A small sound classifier, trained from scratch.
Model: log mel input, widths [64, 112, 192].
Data: trained on short read English sentences (LibriTTS-R), 26041 training examples.
Rows from block 2, named by matrix and row number. Rows with one number belong to one channel. Each number is 500 + 40 x the weight over the matrix's rms, rounded and kept within 0 to 999. All counts start at 0. Numbers have three digits each.
# convs0: first 3x3 conv (model.blocks.2.convs.0.weight, 64x64x3x3), inputs 22-32, a 3x3 kernel for each
# convs1: second 3x3 conv (model.blocks.2.convs.1.weight, 64x64x3x3, transposed), outputs 22-32, a 3x3 kernel for each
convs0.0:450466477493475460423475516548557498481490446480566621537511505550539489520504431434506566526559500483504534487488515440487524538509484503459527489491502489469446523472516496482498470476456496520538574504449499518539517502545471474510531522461443458453486455485417489518422473541494514463476458489
convs1.0:455460487558500513464485506548527494482549588507607602502497517535538570467478494487529481482598575437449486538542559487470460542494508467489522577510459476469546466543557571496484488524567481546474479462544544504510416447454521502497460510522448460487542475503513493462553502523465559554581524481
convs0.1:401425438463426408383398449519531517496502504475520526544538566535570563495539526487491533543530471471462506445459482461492495538514482513493463449503547512474472536511485456493512527494473530542573506473479507509528558552500500532547539499480460447423434410409347386420432495549509533509543538586
convs1.1:430437476491517519534509495518516532552590560527532450459440468530509500554540517489502534530547556524535553509491492520504511429438479479524543545513506513503501477507522502497470479462461527580545512480509507514493506526541543527506474476482363375430485485515506492489471489539435472493501467431
convs0.2:465487494530536514485506507522509505459464492472464524515492484530523483503515517464437472500506501451453502509515533447448444489513528493434443482472511491459444516464440492492517483446439551517491516533533455482534490449426458474474494495483424443454508543534479491483446459498443448482505458466
convs1.2:483489466532523498484478462496485461526474458493518504513481457489499479410403434487485470476508491468468498534540523418408414519489489477476478529485482454511548496487499537506491473535546530538509530512521470520473508532533523527529494520524496471462539490456464462486527525526517492477493456438
convs0.3:490535560512495483476485525532482434465479426469553508492538550481520524554541485482499525493474517416507557514498501451494531519508504531509509445480517435486502534524507447475514415454515501565562430475530446526491517492524462521550503557568472499486506505489462504536474505543460476428462490521
convs1.3:491500502520500485476485502464529561445511451546565506498527537555540515525534452494495473516463441504494393517500518539523481545531494492494508553528485520542487506516552544497444491494468456471531459458409503470447455498532510514486482465561468434470552512489554486385480527554460493542528560512
convs0.4:517543548465432471513517508499501537475445481556550568477520523435461519548539530486459536524474501516493457482472476533560554554529472535550546516496462630539470516540544490482460629569492515517545496427375475573561489477469446514513562531464550520524529522548535517479523519533531472448486486508
convs1.4:552543535437481485516507499567486486475424484538434390556510485445518512518505440462449408445527551551566495476488482606589517410450469508541541434484513530498481520565521435497499540523494621539473516485480452507487471457488517503439539523500509524502452471479519514493396460470474540540454470482
convs0.5:503521513491472498515505490469444464502448454522459513442517524463490518561497456523559578526485441515461403456448454509522486470465485403426511464471489504504509421436506489460467520514508536525495494464402531587473497498499515525497514516455529513521466470495505501474456469510475482487467510528
convs1.5:522485443484456439517495504518500510520500528574474509475480463460439453487482450482445413493441449606541443489461444545534513484500490524483533473480494508499476566521567472477521500503481559521464564548491493500480557525549513470479537482444545558535447455467520554577497471473537486484518439432
convs0.6:522518493513509494482476473493514535453513479459490559516475443531510463522515473456477487474521520466485492505501522460468499515534522496455492486515535424491547514467490481494545405442529555525473506556550377394460539463475422432502459485527458455475552517516509520528468514531460521558444480516
convs1.6:477490480515533529445474510483426454502482443474532501497510534506515521423406469431458538463513542478444488560543537435403455533478488512487447560505464415496542487473470557530477437524582473466527452459537484550572427448473582507540490523565500471499534508492448472458494468431533570454554509426
convs0.7:449452507512496484505533515479506493479473498516449479499490514506489505512495489494447447548488475537485503496482451500496482520534495511480489532497463567527453521498507509507457558533455514477496531461394493509542532527517483486480533491427436430457495507491483482467532458475511466457528478475
convs1.7:468477465442445458481459448595476452511491495522447419527463478469472468463424414495533509462505500458485462483488472507527465501508498510502483474448499449473468513506480500466483474474490566493452502467496520521455523493509523502473469490526458475443436428438477490490489550550483553520468471467
convs0.8:412440474513498502556543528518504493495468516470478490489512503431476508456464456487539544447443469516504508491492474536536499446444480465462537520486468547515508467470533521481457556526491504488493445479484568581504505515555517487454478462451507509519441427424562543515530523529475443495435433453
convs1.8:502486472429428424512499471522521476542497456549461465527543519479463444498476451509498483486474472586549469476446460568552532464472466522503491422519582531482474496501487447527567514477481525530499523514484398427514500494488476504540459454438520491479399413443565533532535519536495522550473515484
convs0.9:490496503517516512511518495487480525480475467444411466503496516501530518457492499467434470513548534474508490492496525438417442507519513508452460501471475492464465534472457508498479490474467538538520523564514409483500537502468445440474502528508426418447508523541465452475454423448460464492507421462
convs1.9:451464457517513492492488475490472486512473484529484422505472476502505451442431415473480482520526470446434443515527522399390404535521514481480495557492502425507547477483501550510498465531549551538512485495519527503448518547526483503508488523545447449449512490490456456471513523545493455463480445452
convs0.10:549534525475501502438435414365363455553526510473491490523508482504511507570565547500483490521499542516562544492484472455422453502496497499451460486501489489502535519465496546546517478515526523538513491539527409479510528487486530520517523532530436423465497451425459425418510478453480476517449466524
convs1.10:403440448557566564565560584533528558545548500438508473506529539518522495432441450448493510500469494457484476501493512463481506509466460514500478551545505453498478509510477556523470412469472478462481473479443484502500502554554501487514491495540499483489466453453533521524481473522494502468511473506
convs0.11:555563573474475489400415446394410468500489440478484449527489511488506496512481472525481473572552511507525508482466477467448481528526516500506509481487468538519489513516512484506493538541511559569526532518462378412523537525512462522548543596557449439487460437448484454443470455452470481469462436440
convs1.11:513551577574541518524510509554554494484502471412456487473476497504515496439403430477452481494478481437452457500496503550543523510489477494540535520511510477462477494519509517515498468461484519478430464423442494471456434488510526502517491494545502473484504468478554540523505547554503535535478477433
convs0.12:485519521498483514522539557501485521527491441557570552488514526483503530536457470497483498540516501494417458490491493563576541548562532473515511452452479532507431478501520445426447548545469492526523506406365506520545511492459388457486533523455517504510503538554503505459413471513520471424503512494
convs1.12:547528490493494498498490481564513479424449509568476425523497482454503526511468439451417429515534502511503418500479478576554485463467493507493512496505472530532520517510501484482500561575542592499457451452521496478430471462498550481454513518553491512509484455439532547547435450458509532522485482460
convs0.13:498500507491482449523532518499480564523515520546533490434490491517518541501472511528483491478478536420519573531538519488455432466493516553510446562504447491439445564520444542511443463444439539458437446463560417399485499494442528509411531478538501531542517543517524516475542475479515436443547537458
convs1.13:448472516502522495458503443501582549496497445512458470494519480523468498495480437541545460514451428449532436544548495468435429556529464466463473500554488441498557479460500518537471483522533444584595548520483506470437476464463495462456538539512483479495539551507491471433492468489397499512448558527
convs0.14:542550534495481470522500481460490525466452488492528545476477509481507540562528548473426466532483491505441470474437445422419450507507481507527529522511492561544476509530520517520509534553498552519531539472431444510557523502474498518500523519476425437506462451498465428409523496507516494467508477461
convs1.14:482502489463483476532547531617516484537474470539526482557507469466504461484435423507509529502542543460481458466486495574538497503503492517531515516520488430440467517527477499492461412433447542534471533480510493511509439458489523518481439467504523500469487462460509500491481506530528568546534499427
convs0.15:511498490544528501545513487460456495492500476456502553473472484524515482552546482511514455505507502499502404518473484493449463479484504505479519478508529474542580518486521488482520458534593521514466534564480423418458521447488429396444475542554466453464521497489503485478511520522500543539459500509
convs1.15:540559561500525558497521552491453460509518483507528522515547586485496484405363439463525569532535527422394420500500522491474466504471509548528493563541517442544557544491492553515502447543544505461493494545573509565520463467495565510565462542587527487473509492530422446439512477464580573491550516455
convs0.16:492511515485486484474491472550536461512511446522545490448458490498479462532442395513533461513529446508494431488511503515541505521570527459478470396456472498488501479487466374449449495485491488514494507501483531468431538496526468512555572546539549543490502548566497538545402447480536505500478441486
convs1.16:495457468504499485485490494511541511437510521527547506490470497494477533480487465458491543493515495502479438462455478484458468521518501462526474517525520539506504481512478528527524570503492553466493493449472542460435528508549506466462504472496546532489516475466545552559506518511425477493451482486
convs0.17:483429440531497475545518513412438532493460476497535525441431510473493505554505424457449501494518525558511488486438439491471481487497515512486468533471457491545506512536503539502478479546538440429486515536482464490500542543472501462499457508537456431467539446409520476458531447451524513500541534461
convs1.17:517547541485505515486497499591552470564574530538516483511538562499532492473432438488528557537514530455444455470463454552517479517523506539524482519537514436493507535515452500533508428485509539422444510558535476499522449473483541542512474476516518510476508490495522511495474454475521558566506506515
convs0.18:501513515504488488471491511481488506512480455517511589504487487519532487477518504452488520546544452398398434492495529443465495534521479508483474469513565440443419519482458494488542472444422512548556509432380412440524515459438459478544513497433458471501517522542451497532446500562463487487462437502
convs1.18:498499498509514517492535527498469408506448454542563443509470466505545533467441429533530546471585609435471500527524534426432467554520539484477496594536445444452509512485541590539485418470515519590622559492601516592537537527555515490500501502577438472523530486501466479502554579523530504468587520389
convs0.19:547540524489487493507515533478513549466449515538523485508533546471478495511503486496545595493490536481497540475463473531551535456453479511512551500454467549520480513511533501462455554529496539538505475493516531540506509496502560519483455424439506518537470507568549546526507481515486440455533555527
convs1.19:578555548444444462515529544505507456490490426508452437505526514434446467512498497483489460434433476532543524426434457572538490443464483557509506421498508518466437507490498422506525501461443489530494543557536413432544482490486485514538500448435525526523475479466553517504557497495539473482499542520
convs0.20:490474448488472475484493524443457513441411468521383454499453475415462453417431448543470488577525470557492448469490499469480456531518450523504484506537536478506489520481493493509545492495494486484416510510409495484445488480507501490491456489472521484507554511462522492464511518497471497528525441491
convs1.20:492475460482455473483492505512460552604485482650451377532486469498526476470512447520525491554598498533590530515550500457537519484556562494477481506501516478538563522477529530539546485559553562515521546562502554615492596515484466499508558561487437494515404501519453530623522492444533469414526508475
convs0.21:550531498461475467448470489542545525535519491509523510570537538455514547566539540468455447566497468494437444444455477430402425526527513496496498488519496501460449491486509499556557519471451532492441456462491528487491489501484504514496498503480508484501426432445400360379491489457493467452526554555
convs1.21:423404402500469450566547524579554533584507424512433351582545535538506477493440465553560542577598576527484516471498502480494518424420448492478519470482484475508503472463499434462474444478484534469489505455461486514509494520499469513531458496523415401466432403406438428449499519515507501506486476464
convs0.22:561552537469495501430445444425421429546511477464460464501492491495512506567553523483507488520538538534579556492497516444418431485510534509454485515496491465497543528476510562560529475517554515526515488556533406456512525465489505493505509546592462460456513489459479441424484478456450468508437404472
convs1.22:445466481552558544526537536494532553506492490409485488475514546514510479394424435401443503516485469438455462500495500487492513531507481511496476529529526424472479503514482546528482416480502498491499448456427504475480492537544522501525486503526480475474476461473533522513516507533497509470498482506
convs0.23:552558550504502500441464467411418463471466456466517521497474449520506512577554542523485468528499470464385365481494508480487493499499481485510524512526497541593549484500515504532517519589573537523512548513449399420501478459480492524535528570551452461483471451470470468460513520496525542515460501465
convs1.23:536560560512526570585588598516468448506498477452482531534529538482504497435386402454454498522522523489454410490481503535519484479474493528538532516528502438450459533537511507510485396409438538481418506484525487511516446459479548506510423447508543529499502489518507490483499519502568562531514484467
convs0.24:495481483466476496527539536494511541474477543513498484509524532461483479472488479513524544458478535515530528447453470533522496453464468466496534492462464516503483462478513483451425518501480500514485431475515538543527469496549535491472447435473507501509433459501537503504504514505464453490496482484
convs1.24:542497496431426421540532519533551522539547453501453414508535539444453472523505491508511477495476493531549542456458471558529501456456474509476489433477524563504458495476461433503532532484451444512512501558547455392496507476473450495516532476476526503503439429435548524510567543531519480503487545514
convs0.25:470484493483470487537525522501525529484467511492491485493532522401451477471474450506565570503478513548518514476472491530525489448435451476469537525479488556512506467468531517479467548521495518520510454483478556580498500493533533514467455441440512511522434423458544528503529506545483440473467470469
convs1.25:524491490426400404525501491513522500506470473558449486523543518433419450494485465500488456444432458575563508469446452569560526461471472532505507436527568538502476516499504460530536533494481511534492534555490376429524501495493487510526481467444524509516410420433557534539529485506509509533502522501
convs0.26:433449482470449476520518502527501462541504506532496551466527527398439489477468475528558546522503497542555477490478475540539483479461455466419459522489481570513493471451456518488473571526490516510485443437457509587530475474483499532486503448408534518515465471459534544501496503527512437461472431474
convs1.26:528513482413426434504493469524532472494522551518453506515539510458436487512482448448435438458457497556528455458409402566552535463479462491500504475518550558486514509516529490527556540498514524517456576486473520468531490453473579534523530504452510551520445466467496552530479513516492525551498458516
convs0.27:502512522470441453519514488494473450535457427555483505461529530447465532523493499518562529580486408620544475478462429551543467486470461501449485532497473543498448482470481531504469531499466564494466468436419521572541471474500558554489522491440516505504511491492532521460515478489501429403500523539
convs1.27:487478429438421430507509510541554564543441522515441474524471448447424481487479456501482403429481462541542472484448433577569546481498463484482510446477533477457485484482518471475499478466479571538446569453438560522515491458480501477474504498438506558528463472448451530529512546536467526552503457496
convs0.28:540510506480493481420470496486535502515505439462488538482462506530530512515526494459507553526549513490499465505453468460463549513466436504436486465511559426473528549457484474502540426476511486549578469527491373433516534494482486555592454508535502469446487411380447463488443486544465513536437470531
convs1.28:496433443495531560517576626524477542543566527522568553460496497478537564422423493454519513489553575469443485505544583494425462512434519542492470549510452504552591547478497520532447504558588528498512496500477466598552442423453505437478557516563506464524540511539499492521517427402544529482543556485
convs0.29:524531523459453475507510533483508549493464518509505485500526525433481486498485455508556556504487528529522516461442460519516505459454453476480536477455467529510499469480526487452442535518493526534488446483501525536500481486516549532487454439446500512529433450515536506496504494517458429453514507510
convs1.29:540509496445438431532528531525534506482486456526468458500524515430422449498499490491489469465447486554565521462454465573554503462469476532512517456497526528502473509512512445504516515491469496517472543573521424449523518497496484499511500465453535529538429442439551534538531478455534497499524542494
convs0.30:482469480495495518537531510470476457522504451518490411458464527533545554562510458486514551471505437493474433467472470486531538471490499394403437457448423482491514420428444453441411510516516466480522514488477542534555484463468480499514474520528503506493473465486483495490440401399479488503502495514
convs1.30:506477469492502491498504486528523516474518568537462466482499492483473534512474457450459481500438501523480429474447434527500491502504507481509506513509495525492501511540539513503497510484485586490437495487481483450416516511531460427464506485488527537524495478470563562555462449438465484446468472483
convs0.31:572570543472515515417470462383380432551523497484495480513535530474497502552541555499519508541478463483501526498510520474423423530500480526447449522510497464503521542477466560556546471502532531555546514535532387466533534471451514558554505539545479448452503456447458436428515480457467488498462482513
convs1.31:444444468556564550579596596500508479531498462457499487517524531530518489395395442465478500488493490418428428513523528448467480510488488515489495554540501465507500511496485525516477430479507460479461508486456510512503523551562492476530448486540474458479495489496509497490493503565532490455509476491
convs0.32:514506511490501511518535554473508523460480553491493452535549540462480457501491450492560560468500525494507543481487507537520494446457480475494550468448456518488480481487530468435434521491473506521481486510508542544499477478539538493473463453458505517527426482552541520512510496512448448472530519520
convs1.32:578544539436433438512512515508537483489507430497468430481519532435439454531509513491514499491478486549585555425421441566550507443453471517484466419485523554508451518489463438506552533485444444512530473568548436425534474488498501525528511447446514503496420426452564552534550518465538504486518550521
convs0.33:527511484522504472493466479477510515489481459469459544516480479483473491572505494493514492524550520546523434506475459514467452500511480554525512384428502479517541558539517434434489482487530450489471468516521454411425539512462484473487479510554484478475498446427517480465458459496463484541466500544
convs1.33:508480480490505482514520527552496451501470415606580473494556558478485453532489501513523567529582527465492469484515540514499502436439474540531472572526546494510495541496483557533509445483465519483513466560562517594535463458501554543536474498485475484492449461508493494513512450459581563460585537456
convs0.34:553539517455501507425454438393368414541518504492506481519495464503507496561563539506502518529501523498556525500507506462421424508506507520483491500482484454454510531485506568543526464470500500521509477544548403456486535494505518506483491507539440437432497472440438411395504486460457470507457434514
convs1.34:424432449554542513560556586518541537548527473424492455493502518525529495422431448483504508498476466464461443510496502463477504508485465527504499558534497442492496507492469542530473408479491508485481480480423508513492521531545528505533487499535471458467482467467536524518506508563519506497496473494
convs0.35:524512511486485497508524521452412461505481454467456478522524514496520467480498467523516488528531493507559514525514532494478493515516528514472525512482493452483547541469509536525505443462528518525475504566539390447491560485485446442469477499551462452472538518518502494504442423445460494522435439484
convs1.35:498503499532513497475488507463470485488490465462474445477481515518527476422419448442461543509517469425413451523520522439442464531508494503508482543495494419501519490514490545515470451519533489534522447477484499495454478505518509503523509525577472470476491475477460466476503456479516514459487455435
convs0.36:483518510424398441498504496499493498512495522570533539491532508410447483511475496523527545526501534529503502452454467559571527514510470473472513498493466608554491462480521474471458595574508525507492492448403519598537458467502426509502546513439541504487487503502544532481534513538556483474494484501
convs1.36:523529521468456471513510513520475447468455514560446473510517520458512510517502433466424404454476524573549501448416430558563525453463457517541560433495533544525514530564553454508528571553513581508437541496479516473507490467480549503470601534477515533522470503480519564544400432469512548546461460489
convs0.37:459486533509509510464462468561568474543517467499475507467470485479484468520456478508484432579515445616473385507516497488517510516547542481514496503510481550561501480505507474484488548539509501508488567529410529464445520524540444476496545562519520508513484485509460480467511513482512497475508482445
convs1.37:488489485485492503485471492514490481467490511493522536485454488480485474460474475477471506457488515481486497536493499541523471501501508514498483471479481502497471517456461472477486521512478558539454508488500577522470524477480573500511589512484531525508458483476527562541461490513502508528433449447
convs0.38:504504521445453475518522553480502477486486518477504477520542549534498499541516513458527534451443464508552570430444487523540541451439439492533536450499524496500480465516544437446517506501494500552519411422425529526556465521557517479487444442483511505498486499536558540525480528542449450448500521532
convs1.38:557538531453447438516505507498504523515514472466463417504494490500497501533505480510455470514497536496511500481478494568525492479476488495500505454460466522463421519504526449478485473438404428516560436488493484429494552504491427466474525489507520504497517474460542514483510516510516480492486522511
convs0.39:503501495469479499515526551480513530488483545527513482532535525439482481489470449504545538503489523550530522458454483528507464447454455476492550483454469519503487476487533492451452518491476505513478458491527538535491470483532540519458431429446487500522427447508528497489497506524455444484520520522
convs1.39:552513506428417418522516521498533500507493447511442445488534525429405451507501508507509476470454474565597569465458461551559527457458465523495492424482524561523462513489484442515524540504466452516519515565518441440535506486501484516532517467460518503522439442456550541542527482440523494506517549510
convs0.40:407426490512485489558544500531487516428457500496452487447450455414478509465483459472482554466477497527487498464437464521518529501488514538521519506464487554513485549533520534492469555522481494493540526466440534559510545491474489455458506491500456452477477441437580571548487455521519464455501465443
convs1.40:452471464420422471409433455463535531554585584555509498526497483480485509478456431513485461426443509550521486407416405524536505501507523502519555404499494481464450507526534423514505504470475522527505458413411414435463515517474483523528489464475463468471402433432530520508493527583453532609407488512
convs0.41:517502499519516479530534534480546572498505500487469496514506476518522513579563477497538532498520568541529435474455446542520536484479520501472461459493517489518583510481461458476494495507565483519466500565539421453457491456439448421467444519571495529523478460452551493496515494507487517565425494488
convs1.41:548524538449468484500507527526505498484533470531520508484563585454455485504483522456526565458459507486421469426460496558506517458453494565533475502494531468499536544504484479485518478489528499485521477579577446488554449453488487497513516524547523488489440460475543531545542452418589574473476508489
convs0.42:510487495555536527549551537376464549390448544420412399500459430474494473470508485468459528468487537504521545470479510547517470476475477499471426469503519530484496498457423451469494509466471551514508511523532547548480530486481459448475511512488521508494478461477519478449491529539497498496498490477
convs1.42:486513544475532548368386365519502502522500527573549528430475469459474524478492493532517414464489499535526480493501488458508531530541525503517470504554505458472511519537493546602490465501554505475501427456481361437435534566524488477428465461489488475441505501477447473498510498513497505532485496503
convs0.43:565562538463506520434478485388375411557540503500517510531523508480493497537529517522514509537472445495499495513518520445433438529510467492444459487478509434449497513466472553540543427447485519547517505538521398442477510472455473500514486504514446439441499469453425429416463487493448480498469488536
convs1.43:424433435553529511568571577493485498535499457452479457520509507511517486395404441507516517504507487449420425522512528454451483509480477529489499584537497462503511518486471561538477404481490487471486499498430532544518505506527524516565468489532458432449492474483510491492497504554557493478543493478
convs0.44:479489495511512505494487492482472515451432475476427517501486512467518494468495515446433490514537522473488469502514549430441454493512510536471449478491526455472491543487449504516531452464473508533514487521506439462486504484435461464496470506484441441452538540522484489496485470511436470514529444446
convs1.44:471488442507494482487473472466434509553465443572490432511469476507515468443457443501495492539558476493480469534551504404415429538534531477461474584498470465544562490475505589517503481564565508499536491533518540569469549530517460496520523542520459461456522510505474494508520513517516452459511451445
convs0.45:548544547517493490455479495447479545506471420485539532462505515491499488531505471464435468513510467465422385467471493478477502528519492491507500487515482543586517503506496460514524529587552547524521543487410380424525512499487429507540556574539484469501470448473489455447499477490534527497444472457
convs1.45:530574585515536576553539549574494451511520511476521518511499525477535545444395404451443472538555556494456385506516536539500442510490497526541536526539516449495524518534507531535503439482514566513448504465543472531530450479471556537499459502574545533511510498551480493482479487487545575546523519469
convs0.46:552504474476473488494517543441458458415458547443473540520489461479497542455495526564535476376386491432477535474469497507479461481488490477515583477463450534506465483490557473462442557514454559486453382439463538570508508489546563534461531498502518515538486490547537500464498507507488441452542534555
convs1.46:546532548441452452518512511550513456560494404538452392509540531487442433520512487506514532501511554475560604463473483551553531473496526496476479433496512538468426473485473426488526513448424480600551523564562499468537472505471486450495501495474506503512490504528513475494583604573529518490519530457
convs0.47:403426442445433421398410487549561526522524514488521545568559573547574571526560530445499552518535510469477488475496533455494505534510476524492453466485527503460464512506478471483498516484460530524540513468458526530556541513466503528557552491483457452465454465489349413454448495553524530506477481539
convs1.47:470464518544522521493502475496504499524560562565581499402401436532495520528527524467473504575584564455498553545530535500496508499482520449505512533476513518485477452500512499479488496457469515563542544503536515498518494527535525510504477489485362371453527531568487494517503489541452483513509447461
convs0.48:578575550491504496414458458389368389525497485508507507487505519490500500557568570504531526569505473494492492527499473455420424542483449496463489496486492459462478510485489533535562455482485533551512517546534455501532525495483526566568503533536493468470500434414463436399505494495476486485515569584
convs1.48:446417432551564559620629611533504486519475456485480497538523496501502516435452486512484458498509481454437428540538554459473497474461475537513545554518495467449446518504549526504481416433434472474452503492460500524529497504517501502555438452472481471485479446471512495485537539586557506502519471455
convs0.49:494492508445427460499516508546480489509463497579522530490530515413465527520504496533527500562487464576532449474477468541542490535534478500474500549493448600525463477474484520491438597539459529499481471424390515556538478488510495532476568500416529502499492525513516511459544470503528425418506461493
convs1.49:502499497418440463517497501555537525497474526528454463522479504453476487516501438456468419449500486518535494488443436572574522469490467500518504418474520517497479500513497450478521540516489580530474536478441548504485478433447542501439582519432516547523429468448465532523440529505469560545475468500
convs0.50:484500516456474484570547543497499492462456514486508463496516508524538566528501472481513540419413486512498545457482510544552536466493505472518548413421413494476468449493546429401402520479470479466478428414440569528482472503544490451420483501497497512530471491525551534529491477463405431436439460481
convs1.50:574559539425425432511494492502523502496488449541477389465501523495497463532513488468453510564503507555523483469440455558547504471482498443464452495493502543492459457453472488488536487462444553559526461505543463451471511478512490477507522491490540538511457465480553521514533511489484498491533525515
convs0.51:492481475465478451457495530498519471509526492477543559505486505584560455494539478472533617522552541410509563455462510471472562547468438508455513469517561409463531530458497462473539399444503476570636416506482398502520504530565453513598459470465535507482515469446430488531430482544509514534551476496
convs1.51:511471478561517544502524546543471568501565558484547565465460514486543593516535534508575513433535564429441467460504552495424502508462496485448479543485441515536569483502507511484473536530572455521528506484485483545577388467462451460450501504525479413465525442455491467464530498545523471509534523497
convs0.52:481473475490490464529552554483404463524513517523489456465477499522511530468447507535509497500494518454519576524515504503464434492507528543490439574559501468463463532496428542572506428449451534504434499493571372392496489523474525530474435464540492482489513512494535526501529490484538492471538532475
convs1.52:455495520521527486447457444487566538509481449475451489493487438522482474467475454563532440508441389398470477544548495433444449554514464445451472521558483430507543471466493559558485478525528444594577554524460505456456509495465498497495528525504491486485535535482473474467513529519394496504507568551
convs0.53:463478513492526510487485459579497443532471443523486425519532499416448480472461416544562467537583493564563444528538517476486451465485482493491484516495470515498502507495492520502458493478470452491510523563553567548459500520553538534524521528527528554546512543533479488487521457415502481486560527534
convs1.53:481496514476503524467512520502535508514534523457492486435434490495485520533476456419512553476506525497527543502483487483471493524540514506523494496510491535520512504511469518547515534518496521516501553503499572430454537491477521494474573505420492482494499515516507532501473476514432473504423464532
convs0.54:537528511502493499406431451497467518524486471458465476518482473484507476491485458457496483545567546534599564524513526423409444497511522509455473519503478465497541541487498547536502462515526525493476521547542411453493549509526496478457531575592467457477516490496454449463477457422452468505404383434
convs1.54:459478494548545531442481496482503543478473464424457445459483518537526480428422442451443494553542497442489540532539537464468489558535501502496484517493500445487487476513498528486476463512519491525501411452458525483468509530507473474506526528529513500502488480491505488474516501495459477474496477497
convs0.55:452477473517516499491520540552520479509520522466516522506472479605534471489473461488510506567517474420458520552551544431477506527506522478489480502555568435439465483490487488530569393404449535535501539527510467451483514507533449520539498467461441438471517519507458503507494538544504536512497504537
convs1.55:481503510514498513425445477497496448464468447426495541471445437513508544436422474505467510418441512455491545544536546399408466536519513467477452538503464498522507471477473543528487494512512568537507528490462479490518477468468504512507546522519509489480521496483500488486547516488460488455549524465
convs0.56:570559525478504501421461431401378424553530523526522492498521517498513522558559573504510514557480477493527532493478457464412422514466436476436445528493476441458468503468478557552538457480485531521483477537557453514537518492473530564540490508506473457448473436419453426400528497472456467481496554577
convs1.56:410397390559571551586591592556525474564526454485511493547546525517527525440447459523503473486502497479443435533533549470478510479458443525478519537521489477460460518477507499489455423443447459448425513485446494499533505528520469478537450473476479474507481461457513490488489509556559507497490473488
convs0.57:417433466512516510478484481562515384516505481510469447396447498476460429511440458542539488565523419549493390543564520473508500503508527502513511520530541527507539506525511526514508523482523487499466544587499512493411518553563479464464514499508499491473514524521457478490492494493531490514533513503
convs1.57:523530510500485484479460446459462504504542526480534538371367437444449528449458472473504545415450500464470489492470468475466480516541531498480493489513478508517481474447458508532514517532498550558472494509507567555523516466475546517564582520451512495482511531518493535530538517588502490529454426488
convs0.58:504475451517509494482494519510532487480521464451502542483458459559534475527527470468520534501558535489542548530502523477485534536508504512450511467520547398480557534470519448482539388448529508549554478560561377467504534482516416504570439500540484452414543490459483507531458511538450531559419461537
convs1.58:493475462523529546440474526503461533487522519490542584466517551510489557464466544433493544441507543427443495520539565432369449522465483528485407535504462456508582495459458537537476474543608492467474464483486457536584419430460522499485455507539501430447531487461479436441541479461531539459543536476
convs0.59:496498511537518499546550524469481481402417447470442441428445460443461498485507472455480531475465499497491493473492531549542549487458508520518504511486497544518484526510481487463468532538507496482520525476450507556498499465501489457464456481484441422438491478490570537513510527535513466462476461456
convs1.59:476475474502496487396429458449466485519521506585582566466476471448503544464431433524471421442494518487462456420445467453478457515522534501522544474545522484503495540563516517541521507507495568539492498487464427459482605601583509505524498486514418397382454458453466472478494547593456503563443507530
convs0.60:404407439491507491477496504517451401547522473558473462470482491494454494486467501529524451546487449586536452517515477514530481477485501519474451541529528527496487511483454538516507494486481530509422497462443474458454486509527524549495459438443447434451492508486486538528496480503558464478553545521
convs1.60:460500473465446461459424453508499530515520513480496505445410437447427496460482475500511502431459446463473446481446441489491507542537515454462496509519479452509506481474497559540496491512515486537499545472459577521515492474425536517528567520457488493455512502479435495518499540543451498524508494504
convs0.61:494450443457499495448478500488538522519542505505542514494456481561551464564576474451489579407518575453526551435442474462436494483483476519443479494465533423425519522457452484472522425402475448505563453551544431492481545554505539512527453449497514527555476493506446435478533470514460462546587515509
convs1.61:535530543520519528490474492502501565518549570519535485444505582509573554559561534519612523519562518509505503417458511505512540511542561551472484501425491502505505530533444486455498509498510443468529461519547506519566467542476476478471489470519536487473500471465508466465541516593561500550492520548
convs0.62:515473436498496478451490534482527507483533525494523537484465483515541518562558468468525575434515550521508484453447498494452503508516515493503493427418463445487519485487473451416440462450471436487499484575527476495472517487422511417410470521557506534536450461513493466501467455480435487537589541514
convs1.62:536520550527515560555491520501525553484499501515533479406526590497549534594557557506568545538544498500500541458464478503492514464477512516482428512464521514500478495498414513525538500499500479492531402528559490543586472471432501485482471404430516474482444443511511521541566489478571533484548539523
convs0.63:450481518486479493503542553458447503496475432485442445521516486499512470455483432509520547520514499493473464513486488489502525479483477544505529512488518486462454547507516511487507493463447546521510580524449443482475588514490507516534565519474419469519520521533471482502465430515461471497446449492
convs1.63:500511499508498481483484464512536432437458461513453400462441462523532521391380418496530559551586530414422474548548528416463491523514517446499549508453451437470541445509548504476453444514543587541504492522575547523468510532537495474480538565614457472489482467464448484501563544524451483495523457432